config.toml
arch = "poolformer"
model = "image classifier"
dataset = "retinal OCT scans (Kermany 2017)"
train_examples = 98430
image_size = 32
crop_scale_min = 0.7
horizontal_flip = true
translate = 0.06
targets = ["finding"]
num_classes = 4
norm = "layernorm"
norm_position = "pre"
hidden_act = "squared_relu"
mlp_ratio = 2
layer_scale_init = 0.01
parallel_block = false
inner_norm = false
patch_size = [2, 2]
depths = [3, 6, 3]
widths = [64, 128, 256]
mixing = "mixup"
label_smoothing = 0.1
loss = "binary_cross_entropy"
head_dropout = 0.2
init = "trunc_normal_002"
residual_init = "scaled_by_depth"
optimizer = "normuon"
muon_scale = "match_rms_adamw"
learning_rate = 0.0027
momentum = 0.95
nesterov = true
orthogonalizer = "polar_express"
adamw_lr_other_params = 0.0029
ema_decay = 0.995
max_steps = 8400
batch_size = 512
epochs = 43.7
lr_schedule = "linear"
final_lr_fraction = 0.01
warmup_steps = 840
weight_decay = 0.2
adamw_weight_decay_other_params = 0.05
Rows from block 9 of a small image classifier, named by matrix and row number. Rows with one number belong to one neuron. Each number is 128 + 32 x the weight over its row's rms, rounded and kept within 0 to 255. All counts start at 0. Numbers have three digits each.
After each neuron's rows are labels from the 100 images, of 14848, where the neuron reaches its highest value: "strongest on" is what is common among them; "colour at peak" is the nearest of a few named colours to the mean colour under the peak. Only what is clearly more common there than usual is listed. The data: retinal OCT scans (Kermany 2017).
# fc1: MLP up (model.blocks.9.mlp.fc1.weight, 512x256), inputs 0-255
# fc2: MLP down (model.blocks.9.mlp.fc2.weight, 256x512, transposed), outputs 0-255

fc1.446:139201144228138138114151164101176134109116160144125120097127147153104086110089169130124184118072144156051113086083169127141174219122113146081101143066118103116104154104146123124122126131140120158173148164184142056164121155075137116163157142142125146108191146117186100143112136093133126099110178146161097130125121065113180085116109148168163058156172107160124090176145161153068120098182133112138095084142089086212174109075153102137090119149101120128025109155147133098146098144112133133092118154107142158091172122134149122106127150118087126148071099113114163145100115162106070119101149179103124127113124147050124108141133101139141108181151078176109110112144106109159107151162101187129116144149117119082086137156098145131129122144134127137171116090068176180090074104080152
fc2.446:132108122131155150135069152105143091136139081117108066097073151153151180170088105118135098089135095155081154175121138152150118191104138088129168170137137070084183122135142157118079172199080173034102148142109071163178134093040147135062119099103123083099127129136108123172146142159153147146180095127183141178120138125163094118076104067093153081107128129124175153149167088151118154078097081138108100099118109051100161183161135145138129162164117139045132144131140219140121151157103140141145188136114159129121095129114105115138104079096140139167133108153108123116141124109098146087115151094181097125074134125128141174136137088064133119155155113078151106116120127121076114071133141157141145147107167099114156141151089106123187119150171087114160193142128121115105158151059077
strongest on: finding: diabetic macular edema
colour at peak: grey

fc1.183:109052151158072066137086102169116150159085084145161184172131208149167118160157143140134142120108098122115110140138172151113122088096231162096127075206144108118160116105080098161165158197138172134113126111136154152118121126141148109126133068059077129130118122075090132131157144109140147106135087164128113084122116166099122123091125147138120142068189148123145136164095090137133100075084148161174159140127127152135143107119148114153153078071114137108086109119152169143037144186119120163138157064082162190123160122139131134150144083149154146190113056118157090100099211116152120136132153168139147096072082131110069157162089117107141202105123122135153102126117106124159122133132184098166129095070145139130089107151062118122155117174138092082173096149116128121121101160130166
fc2.183:121151100149154112125158087174146150090157163141132141109174133109109117140170086114222143132082127095155131066128067129129123110136118097096134148128118173158146104129127086146160113114115075138157086121112138160161134087157086116116142138115144144162147145086187143116124102172163133087131093143134095110146180128158158122124173103140142149122088079172094153107075144083174189148093157147197124164115084116112078170135105098121101162146140114236160153134099191133082109096096069107095172163121142144168136141163181167165138104119117088079158178106090110114141114172106144110088154183097074133202100128063120145141134138110189147176122178066146122127111094151097164123091175135158142137105139138129144177146086160109127113090102143061140207054102189064149163096106111
strongest on: finding: drusen
colour at peak: grey

fc1.190:106144189110143144126171123130062150123179146095091131149119132127110182121159155038070132106100140154093123120117141136164109112141125174136151108165145191133068135142100133157093172113145151208122167118131147185148157122151132105115122119122146178072085139155162073156075107113151160121082172134080109076190130160115181125123136105124126136130114127084165113123119129174120107154119135155118107173145141106129129104084123142077155039135119144114110140145133072112101145100187121106094102178181212145100124113104106129127084105142120096110187145174193108155089156103133150177120139134085111092075131129160089102103113135149117126137140141181092190105171124124128104082078139082139095167162086120117093104124103134089102169098199052169076144213148112032088117145153097
fc2.190:105162085171123142156117164104067111170120135174121128114127113134139146137138140134130166103106198137114121068173113133145071127131106143131137165105129054161173120129145131080117045096121130028111126110143169097098117117155103127108203096106190125115155148131125098102140069145080101134174142115178174178095096179152179193161088124124102107144147152144143148123154132143186120152112141075168169146154151077101118120137168164109147104169102123076144120043135104142121101123198123089152158152122147139112169074112165119112161130109065160163105136139118165157139122125126135138143111118130101134138086087104060169177156142146088155231071137144088165136076064141093101131156134205130126080182157151122078144163138069120117144104103139134134110130118138204078126129076121
strongest on: finding: diabetic macular edema
colour at peak: grey

fc1.20:139150148186160135149139153090089155125087141126110090092141162167082143173075126155123176108089121132160130086102171132112127173161114145088116101155122106136114145122148125137104109164067133113117153184150123137138146119148104131108160146153127162104138124181140143135104186132073169054150153134145099088157134066094110157204151123143108168145152164152118097092168191114136063128097079138092135116116101092118134113179031101144077073148106075138061121128114144112159166135163085136127097091123181081124129137172164106084058078073142095148127125150152067117120148200159112170139125106154075139087147166078097140085145114097146103090199124163155129161140192164090099065126072157095116126149169140124065075151107217118121138173136149119116126153133105156125145150070162
fc2.20:090149091160100153094091215136128112181105096148145065138116147117111109098138082107159190092107104117117118144138181080098203148100167157113070116165214109106154094097161155118111160136134129101108145063141109121090105153085095085181085120104104087074143123165112099094122144083107082173139082127104154239138124121079133104096133127161153108131074161078160183112123182120113110174139093075125099174126139149146142079097113125109164099088143147144125145096124146109157123113099169085072126076108067135106116151143134132084169128192200160118120113120147206120103121071114138142120179104153165170138134123156173158097142119118183152176182121148106097153154196132144116150165138100153118142130153179110084190121116119132120095120118095090179133154124109144105127186151159
strongest on: finding: normal
colour at peak: grey

fc1.259:134143159151112178163134088204079079118119125113128071128142153105096079130173110115098119165191062136162104157135112185075080162092167117119094136150101170151202121174154201121141162132121190187075152165100124107195099113082127115103128156114142136151110117095100138147170155119199084098118098091118102125153114098089120095148126108077170191121149080102173140111106156133138152148150135127161153109084115124123141195109133098107158117134127153130076151143116147207123105112119146158089133063068128111179112168157111099155164092164149137081127127104103131136120168132051161156164165101102098113118167160127147119058128125173086085108151164166145119169110082080153128023157112134129119123147150104116114187160145126109163103149096113104094158153164074143061151133103123
fc2.259:140098123138209113128132139146138134097088139087128105073178126099147173110149089160152178092118125208176115063192064133178148133099191109127104144067109174109090181185133081137166108040100169127103128165128135094091167137116132126129080120181070162115084120107136137135120159141042124136115096081084134148136128102105125096154098101185151187114121138157076142111165121150085140151127064098120105126136090198195141152150106133121140139105104089116158123147172148155154128131161131121158134126184142201174174149108134147148093137128155075162143192123136100120146142113155093091183153131160098073150125170160161117147130089102119112115099151119144117143078130126081144142157151104136095049206110099133145104082061119112117076123151127090121089115148115084149124159182145
strongest on: finding: normal
colour at peak: grey

fc1.313:097133142128114133122154105120128140100108130130106071096120146212124077094078164094145135119092096129096165144116162171111150091121139096109193068163090160142107188039159129130142165121122070144125095140112105074078071106189097106118131171110110111112124146135157128159134162072130089131162141123124147124140152137164161027126143158136149167116132092152192088073115142129085152187118157147140134132116140077179160111148122163135149136152152145058131105109081115188193118149153187133089142114156166126120100072106128119179135183150146173125089133079124081154149179128189170119129139069107119114178170138152141132179128125123061178138111169065089087158122145145142115150148152194124104097117143124154131120120178146160088114151084065153106106075103069138197092144095116
fc2.313:166132132181104122163058152138119147141123092073166135186039132119094107107135134129095077159121103179175108186069155172107123129158108082142118159099156101111134087125192111144101120090096150150141118194139146162112158149100134124112112135106136169119119112104083120144154027148114116143091097097141133147177160149091092141096088139163103141158116163209127167132140085113153148052122074144084123138143116101191155126165083123154142127120130149140057160153175092162132158123146118093112131137153154185120138154143158135084056103124121118100221119133131215116093154105109085150079153148130147100133133094109128094086163166144081099087087178146145117095140151100105178131120089044163166127128125187105100147081083089106184141129174121083122151092169121128126101141166103
strongest on: finding: drusen
colour at peak: grey

fc1.187:143039127151141154148160206097113134113123123095147174133108124093175146135076120075115143136161094143124193111155127113112095162119099100142138201108122094071085101183140094148164083143114181141091101147177102099126150177083137100135102106183109101103106150179101109139131139167125139152111070063100105069121134075158143097111158163165052091106125118115117177128152141107157108131175138112131161110132086046126123116166083156175123162129152118134083155134060072091087126127098106135161177156159176099116169115153133108129110160103176104022066162144148129140125187143168140158154119103073140133173151095147122195141172171085180132168152149071108128113114122114129146099134121102132152159128083147143110102131235131115125125113108095110180122187152113108136103130130149
fc2.187:100159157133185144151177099081163128068128138118098125141098117134139067122137118064166126088188192118128138133091111139076084103116188139123135113087133095102142147125102131097099092112168092123105149104145157088146073069154081133107122092143128163103167171086130052052162143114181115129107100128108079141159141156157157136149157171106159060184125147134165111168104142116089128145062080175146103174167060120094070098157147181138144110128126122104121061149194139122157108101127078122118143151169169132118136157069134086127074149139107116183145159098157129138121102117139093128136130136080128079095088193125161169104083155108125143108153135089076127134173134094151105111122158183107174141139167116156108147188192144137177154121170170166158078145141086145071144148050120
strongest on: finding: diabetic macular edema
colour at peak: grey

fc1.196:087127149138136141088097111179138161148115162140135135127177105070129151152123133122147165150158065179113128133172121097122096134099175123163085202111132154114199145092133092123121159139185109124161121151155090107137130097164127128112148112102140110219078133156138104184085152074186197150160169103130111118135088138069138029089096146152153150109180091121130063117149061126128079158129067088104105121113146127129185129091156137127165094122200137148085099086135105146151178148116125081120159161137094115073148136135118088147160135137169096141124146131088115170135133139120117192199114077120111093187134145091095111075057128147130154147123168169157079122139079149159165112095129073159123101071066116116098180140092149142091130136122128127145171133099100180164120137052147
fc2.196:112109100121172087138166150122109153030149168171154197099128134130124110131150120140092072135079148113136118093126120071099157177098151085153114087131153149190104088129093139126045176126126128098131118097138104142110170162152167128085096039146139090168149131120114191087125144159153173129098125139116128106167131108107126106166092095096081076177077129189083214127140165136102080066110127142141106170111133192070108081151129101127135129104131072109158124128156144108131118089180161126102114141143184083104145147103087129111137157131150135107059186126107134095069093077125130120088099126158096133106086140217166124072169116129085111167180112138070128098151177155126174131154106143152079142156146126134093140105184178132075093125141151087112151116162144129111159153172102
strongest on: finding: normal
colour at peak: grey

fc1.249:092190151121119145110131094150097114132077083104151097159117131173107115146213159134127134091124170122130126119147127097142101161160140112092099180061121125150165135081107048108143102155160217152099170077165160115133165185155161192151102064142133141107149110124141113145130097123116207115114083118127136103163155170127119113077137143107112134098124153087152180157160120160134104116083148164184139099139057134133138126116099136100043128137159125152162165089203114137103122076096136125074087106100128101145151149131151098083154107115168120178086128188092235056138164132077152126058176160118156125096151085169124155142140128130148099169115134079176110195122179094075124120095084150171097110142116175147101173111155137145137119098126090137145131128087152138137141125139077
fc2.249:088129076136121157129116139112082105136116126088124132146068127081123128122159136100216131168104067151126118156143175113105154081162110089127061142144161097155140153132101130117147094111112090139096138147128083142105104145071061139162159132124157074088113127189133111124130122182187119080137116123187110161154212173118120142174068146192141172188135226142118106131138129135126148104115117078067124172089167176104168110135149145176145127101119186113107076164158117139187116192137138127120118125137104174136113163164091152202081153108102137095138173125134119144058140098096140131120119117102152106154123128119159133146085147163098129177204164188145093101175105070069083114157119090125127096151124114146128154153179128150111158175173149181101156105092095190135145101176145
strongest on: finding: drusen
colour at peak: grey

fc1.344:115121112142106112086071134135114067049079164098117183119121123158125158155186124137108091117163178216155111087114165070119106176093195111123117146116126112083144115089119129159161162121137091068198112059081140150102139132124135144091091139139161133145192117119113153144132136091141134144116163117151093156120162139165117196133132083173157104172086169109098132136155058153186071084094085053106172137142104105140145191133100095146070141072128100176098127104150122120185122133112096109115150087103113118120155140187139126134141175133154140211185109188117146097124139153141081167156201178125138122132097091102160130107125177148155105075186140142127123129140155130168085160111088155117084110102117105100152120119159124138075171116141130092134066081095170149095164146103133
fc2.344:110133138152111123149125123113104111153173166122143117142115130149092119115136150090157148175099117123096067097101101125141168044131137131182141095117078130156131175106104120161122103118112142143146172140176138132176188125123138082095144110155134169116124207132190100143180143115097118083171095159109154137136105162154143042184068099072145187130078142151099139146176163120114153141170128178086148123167147139174151157172121135075143150213143161100104163213147127109150120119156177158125154144175115098109083115097122141143110152075087156061086149077099166138110131113135144105116101094133191079161150108154182140202179116095078165075118095141091183134185150136120086115132151028110127133120147098074137158094117108140172105137113099153153146127139105159123092198151164
strongest on: finding: drusen
colour at peak: grey

fc1.425:169156141133085080142156133102165086139117100144130151110159074195135159113124100096057136141096093120178140124151162152167112188117132143142160091125133090151130074168084119067099190120141152084062124094120147119119130188123154164113136154130130137122088135124124169133128117114154149157108099133087123112094153079174122158179157188108164126107131166114065096079184201088131199022115093103091075101151093144149134074088127104146148170062085100090172156102126118036129159109182170150108165102099142181130114167132173117098119142165123180121143166096073161107131093117082158191114156079112106122081094099113159108107076157105102115115168230135120167110154112134150131141113118125137112140156123116086153116106132169114146082173166133106161144146153142135112157139129119
fc2.425:128148105112133177133062117159186127063151136146158117212091135156121025083167109156123104044095150111111152150129152141127167106127121109130143093095118134138155142156114142199158121129185134136150129169121102104088098152065092085090164143083048155139119092129141147135164119122081167118159132095119068156154098134133182104107112083139136114097138133198097105101154108091113103104152148142139073183180125139155089153102121131077108152156161109120107094144107143136123129124099070117128093141102138132163144154147173190156090101171150097136145201140144105124122137194142084096082136149103105167128164199140131094128186087167132064120094089086179051120156137138143144150192091122150159195124149113159070124119114156155136146182159129165143107122149152096131104173190096
strongest on: finding: choroidal neovascularization
colour at peak: grey

fc1.346:097122190158173114144155177113113127149125095140170118134151178122128147102112078072094136164140123074141067191151133166110127150119070158137142172147151106092168164196097110079171107101161147109087126106103156201118139147163089118143113185173169120074156124127171102095132135146106143081139100132160160058149103083123133129112131098049125165142153128086118161169100077083138102146178104110160144120119121155098102107125111172146094147122145100131182102164116158095106174093154119070098143106124193135124116137116172122176077120193168143082157131140113121100137100197200171116080110152179164096115094121105105136138143109178142138034173094144143061127095174098121164156127069145125123094127164119122067127144110102148123077128144124160095064161129128056107171090096132
fc2.346:112112152139128098156087126139154105161112186136083179154072148215120085085139157167127150126165127163121129073089190111122182152132141114155103088146061134158067167091104093124182180097086143144176136111157124050124169111124219095139144137113156147147121166123074093111100157093141132167111151112094161143140130162145150129113103169128160148158174188127077151133136174136163091105038093159065135134172165088149153117160105117174147124115147070086058113135134128130178128176107134151096101097144155113122113188041113120117104111076086140084102154129083181094156119101081081122111121110083145097154187091108163102132138140062114117148163144111154172137145144141085151100156129074163097129166107153112108139071115158159127157121090116152103130153108154114150120188167136
strongest on: finding: drusen
colour at peak: grey

fc1.93:130137094060112160144141102151136123111111119147111175099118141149124141134197090068146093162082177123127102094164097149109134163121184143131152137145138133121145129140132097087079088144070136102091127111119161097099071113232127144104078026172154128143137138156171131124081154071145142148091090146075126143140118119139152188139096117125051133128062096140077106111160154142150186104112188130124143164149088115157088129091129082136172155148117119114096130129133131103098141133079124159097106061192095117152147171188131150102108134105091121163124108194113128148044179125160130147127122141117119125196184139045053172149121162111122160154128113124141092120122162130125098139116225151135119161149115177149151160102164160179108156082065148133108122150103101098108138145082172
fc2.93:112112107155145121088124137131148045057162151176132182131191137140136092174074135095139120119178133151163056101091160101189088079171143140175113097160157088094108127128123161118113150074111124136213120139125120183131029168121146089124177160114080180087057115093142165170125148118106144135123179100118121124148081092170139146154140115133127126136107153178180104176143129167156056150101099081115150180146176168154109099155143135124117063132100148146136138130117121072105140146132130139138155114155157142072137146088118107139165162091131166146174115111128102070192091175149095120085109169144113093084139145126153091112164118194143083101126136156122187171118120133152139197136101123118117147150102134108127101126071176090118136090178077083092108114158102179118171184151123
strongest on: finding: normal
colour at peak: grey

fc1.281:103091146140093147139060156092148131137132096101141120110113073150150114185095164144109115115105101139142087145116140173132117127144107131136116109190100195116117133124156106090110158097142125100077113129114081147079151130153123088127097202044132168131138147100105162175147151086150170089161087145139158172101133168087139091128100165161132150127149141180119091167133111095156150118160094143134137168143194210108103140096163171107115096163099153160053160103128046173076104110130131156082144106118145139132103057115168167089083130090096166068139124145132141132167122140147104186115145151069086032126126112137121118096106146101051170138100104174131178124177139096173145143165149122122160137168167139101151087113133133190115193099078091076093147188122125146150141180156185
fc2.281:086155099146127104135148094149092166133083086111146100119130172194119134122138110176160155121146142122157125142139145126177128174096086054126117118084128170127057109182130175128145099102077200156128068173138124127133131127092093111083128003102104054134145085178115119062107156148088210174120093052106131109161114157096109187168140135106147107143092127121138177136087107207124152164107172095153102181113104092158138131120157137120114136159097106138158144136156146103168171107110135123123136139117153147117120151115101051099134122129110196152132096155097095108133087119113159157124120141126165192079108101126148109107164102157125113052092176118101120105063115147138125164098169122139124110158160096098106140174081148149138064180125126104127169129162172126071106129084065
strongest on: finding: choroidal neovascularization; finding: diabetic macular edema
colour at peak: grey

fc1.460:187137131163122111142111158108168132088147128136046171095111134151099085164107172158092103108154074097083141109140186181101133143149195016119160182169078128151164128077097148143157138114093132165144123088147145106152156121141119160133153186093131192207148103128104137094110111063130120199148118118097142191138143141142096168146137114110120136119158077131146124136132189134115166090103193075120094122161130095147113157134151060105083116120105121184117139120147098163155063150116159117096161123136137077138061176131108142122149089128103103145106154083117055119103101116137139112121101110147182111154152126099106162141121122090127121132103155138123176072167121127137121096213157089122127150110097134072118118210110179159103090079128063129172161140097076113063125146101148
fc2.460:100184133202129101180133102142096086181163155143176103161145181140109126169143116102147145120139201114119104082130133156181144079108122149110121139167153128113130175105156095091156105129164090136106123094105201165093148118130105082144114105171176169015170143168110160190141157121115124089044130099163114087138142118110134083150157136110164148119112166156087139109137134122110086167128098125122129102103109089146121110096100142181071205182124134107145089136105155178106132127134141106180085131132159110117143121137117068137174064146118159099128175165129175064151091122103141134102163108153051128172094102081151104152159131167114097100157127147137085159104116133144120133074157068153128146162112085132064166093136141155191143112061101175088181130078164160122141100122074
strongest on: finding: drusen
colour at peak: grey

fc1.188:088130106126024154095132157157115114108101082138131110119147142176136123145134153149172128154118120120127130104109154169150180117135179093184160110176134110101154087095144096125163135171101154139134174076102158129105151086059096126082127121089189096165118109107095142160091084123155110104164113101126111090049122180136116154127114154137163100044166112081127135180162146176100183145101109132132147091122039160180195140075138131106145149061147179139174075142126084153146141149130119121106152131079126113158121149174110135117140132138170114156100113109166148129168166191104094158166151136145126096088164092131155055086142165111210096134151145172029174137170135131116138093140200134154132144087113090132162166143117086156160115103098135152126114136100116109095051123097092
fc2.188:144160130142170075169178081074128140150180143119146130170155176093144135041140114121153158115078161142120143160160104089101083140189094199119138137091137135123066182145125148154099064132176147137105133195135093106176101124072139158131200103180130158085109145143168151153167134091055206122112152058160137123184093104137152132135086210133128112122166190151126164105182185158100142153036150141116114140139130113114118178149161117122104137178107074108134128160130121141129113142109112123123167151150149154120166136078151089140115132122113123148111148152113106144105078100154181060133177086190160094167150171133153089154134110170142117144113083081175104121100133110133098152139115124134117129136134183118084079105125210115116141136148130135130090083087169150151140147156074
strongest on: finding: choroidal neovascularization
colour at peak: grey

fc1.123:112096144158092147067127140141145108114124102130147176077105076146107211122147171051082106164125175182145146133095167120157171110139161105100089107140109131138141106083166051058076120135090073129142109095142185093135095102116169124146156107094087145156084195165187097159134169121120105163164126129147087144151121100145183100184117074137110150073112135175122112133138185095121164125102122105098129106114109132117075169126133139127135080114116129118167156138088104148117120131126102193155101131194113184090188151124120127193137141045164113154163152084099161087094098101214073105104122075131148131135116128181156188177134136099114142123162107153145154144151117153106197113104131119180075144108186102111173099115101136113133090154159116130148048151124122083141101128149152
fc2.123:172122087100069085090128123141166132149172142164162102136103141120158088133127122097126097128114091127138124136075142146116150146168143105168191118102180188097145201141145121151093124096150155173105169131088072127105159144105109141128162127144152062112178108114133132102203065122171153096075091136057111127149100101149107074126155142101141199148107113139124114144129061140192110060168111134165122119152082096108097138153123121056093188144117163149055082184125178089122109171127144133068148078102133147151137138095132152121123125126112168123102100088172141167099145141159118150108143073173147180139091117118138045106150093140156137134122135148090124125149181134090069139107082152137145197118136165072127162040095173132069108072118084152089124115166117105118094152102160
strongest on: finding: choroidal neovascularization
colour at peak: grey

fc1.66:186082152113098102135128162084132094197085141108098101085127094169094116125126181116130169124155126167131047051206144133124100093103188138139138138107198129140125104130191079105197159121070094081129108131160172144138134134163111093116142118131095071084087150150106154176129096179130145042132088179168098154177114115185102104133101112118131075114181124077109165125138140124149134124151151122142138147139134189124149125116084146161112142144169127176075141135205110160137135164088131140164103157102110125107130092126091113099213101103142124136172103118169184111142164095183130119115079154112132050142135118111142148159116108091158133174080139131144116167113120047139149076092139073151095155098156116117214133126185142126121147137134120090074096125126122123090176114159150
fc2.66:138143095134125115145168121134069110104110093139172121064074115212138155140151132139142122174072105126140158153123092138146141191133094165168135139115107063098101090149128108115134132144177091115154141183124122117104199110135124139149122149134068154071177144153106112128121111159083177110103163137125132115156074148126103128139134131139130116147115093129085126144198201094083136127152191105101166128165138136175147170123159137106123155172164116158074160101150126088132119071147134123100169149155158079113105123059133128145083099185153106108026152161120103149156159119142140128178121157184089142154149144062157149165137120131118174180104116126159090083141130117105144130180198092081176154068144108103160074104071138086167137108132111120132169186135095237092101080174150
strongest on: finding: drusen
colour at peak: grey

fc1.320:151166102100113125126156143128118172083072113127121165037095116121140168149110176176137180132060169166221133143085133125179080112115119084151087106135082121092082088133162152140128107154099120134085172069156132100069095136128160150125128101104190093226110123139106111106128143089127101138120082092110130093067121099149105110142132118135125113126113114117129146161142142150115115083109203110161153143109098115135131160154154146110141113066129124133134095098150170147104159194149199128134079089069191117195122157160054139113135116213137148148124148108144150131097091201046103136164106110131102177113167123165173120120144147144177170145141133168061105153129106145098160090129115150152166109089096061110154122170154153162089091109118124134084114152116170134125114176124178
fc2.320:120153157136158082164179168153079101157099145173153150117168135125157150124114137145118112136186190114104082156172096166120091117131095143108172118114158146096156162131165131165117091145095146154084097148075138149163097151155139079121144107173074137079129128122150189078173122166168141143149162186185152120124073164087137120090147161133106162070083097145115080128143195177135193139059103127145067119136125170164107124141104138121126137107127092104151145146104089141063128075110053177109108117167143139084136160050169183134132081103076159143088123143146156082209137080203101138059131115101153146145177113098092158094146123134097082092153098133111114145136128112198115108188122124131121102162114175148136118088125115077075158129142159107130153175064121136106107134176142
strongest on: finding: choroidal neovascularization
colour at peak: grey

fc1.154:107133094129145078113146139107132158169105109116120064109134101128062071145109156108173145154155109090171166083161141111153133106157133119178100151177171133073164117136119057101183083167192141090155135125144134127134106133107131119076093162159088125154150134147108182111129112113118130109165116137184128121116094119185073215115074177129136065137095115098136130143113129130158142107133124116163140111106133141182102111121144178153147173107190129120097137124106144094163094195127128070105192169148078091133088125148093156164149136078079134103117138117145181117186126055095081114120089125184128103112127108079137140115104072160053098139156132161079141168121146142106161078088048140071167133122183209146155136195099146186078110140089171134159099129153116107164125098115154
fc2.154:121121104182098111101169050113081107122181127149106129120087065147106131134130125156098121114133131185092123123188127126133106088123113065130134188087061071161134098121154166177156128156133136121088133115100169083175129119151125120185149112115143170130110119086121128142172127106093078102090151128094155144159119143121165116125135142114169134161122156107097112123162110127121192112125126091101106145095122142047158166179113099075100104132110116063079153057114109126139115081110191151167155207112135138145166152131133084104130109152124109182125170164178101141094209130137203134072133141123127099094151192086131097107126163104105170164161154151101144109212191124103160180118194139101082149148147077155103141142166133081165194091117084167170154128064131137181118130148150
strongest on: finding: diabetic macular edema
colour at peak: grey

fc1.172:087132081107083137168147126090181080138106187189124140146152176125160087135083144099117183172156060169113137138118097138091149142141087110125154145138117139204134111100142137126152178101094116094158176094120112111131079130154141114090096111122161167184100102126094110126136132062126139101164181171125172135135220070128155127108135137108160118136154171133197051108169155120129146110032104121117105111152172136079082135179157159101166076143103102172155110123128055162107132143148120140108114159070152110164108103138120157134108116136074084091095124127095123178101105141117178150156033119091189172090074132099123118129136108113125169196149122134126122050111138132142111133165149075090105120155140125099119149165124154145085095130189134149121154185097197120126095093111117
fc2.172:128150113081166095167112173150074150113133133140123131123108128138176163187135121140057090096134171187120068084160119104125102163137166140143091157150115138111090116090123151141072133162155124116111122141164153099178156108156127162196140174187122114088183240120117103124170157157171152087118164147091119092152163138140119132179078172138074131137089178126063118115076167069136176106143100134120209115102143140099147136140126114154099189138100080119168056143178139099092107116086176124187084075182096079062168197080106109140131125110107125112105142175124121106114119195136094123127163127084115178134106152126121087158133111105069101084171168159173128142125128137102144143111075144165113145128137083101080140078114151175130108121112096123155127133123101106108188117159113
strongest on: finding: drusen
colour at peak: grey

fc1.364:145092143098115124102189158120075136149171117105136130162110136136151117098113117153133157133121127161140118145117161112157166108066176142129158095211164120104164107126136103133105073138111107162098122105136114193065159126156080114151078088134077104146162078111114079144098160185105140098050133109127084144103112126094121126101108115130163117071124138131142144100097142141115141077144157088138166163166125158134133146124157159143073155084104153188117141131077127155094142159181142154101133139106163166128156100124095072167168046082163146108102162079145139109106123125059070104183185139140180102154171089111179153087145124121150171154133189138151161151095154109207160149196111090183066130114108141122132101173156164182098106092052130167069111091109140126068106197138092
fc2.364:128133167136125106162098124157148173129110130153130125123150122122138037113111149170135123119053122142098136137132056054054120136118119092157173107119065160141131186168075144124092104144050173110133123136089146118118090124083164092136152182079176162122140184178196135108185151122176130130152152116170092122124129087175181075155124104122134112109191157137084099180101071080134182137137160152141089076100094129115117148096110100104155098160150136097103162141159104144142135118068139113143136151094074121134164150127171146104133123124094208157137129125122085110147114137178127115112117168153103111126120149119141088089114057156069136099140058092181147087237129153082084128150159112103148164128139107091073123116057188119099148152144108109169104181121126118138109143155119
strongest on: finding: choroidal neovascularization
colour at peak: grey

fc1.152:106086165095070186189161127148129127075074086106190101141142015074120095155109162130121146122145069150117156124054116147108141153125150154166144160116142140114106066108133122126148105164081180144092132143138160132120161073173150068121117153114144149145125139205105150153115133090083105126142084105101178108102147142223152148077062084106095123170167124142127124113080146057129139144134090081149129142091155102143152144155147117156135163129135173130112110110085122133083154104103116152149129087197149129187156091150093120151144096146122102140156140125118101100133120113039211168127082168088121111142096141151162124106157080082100125109137239100157148145108141099142135119079096196162154132112131159178117127119180122119148147120138143184100080157136089107126128147133124
fc2.152:153141133143125097135120173075164118135183130104087105153128067090122150127080077051122127106204114130143152151107128134100135171118097101074113154081106155088118158142138168160048113158121097127141083133150122110133121166097094143145137102100127140120098115199091081146140123130164097115150122113159132172116143122144130129196150151110138063173093147130121124152068097058082175129072111158105108137080066091125090124138126186169175130114115144150161086094050136102100159157147123102157129122141175142124138086088120023154146162147110081113146112135170127108140163128163135128194165164149128121122138138172133192147154130077143191130144140181166156124132180120131105071146160144102140071131146104112088118143177071081137183141161168085146157116140188044076092130083149
strongest on: finding: diabetic macular edema
colour at peak: grey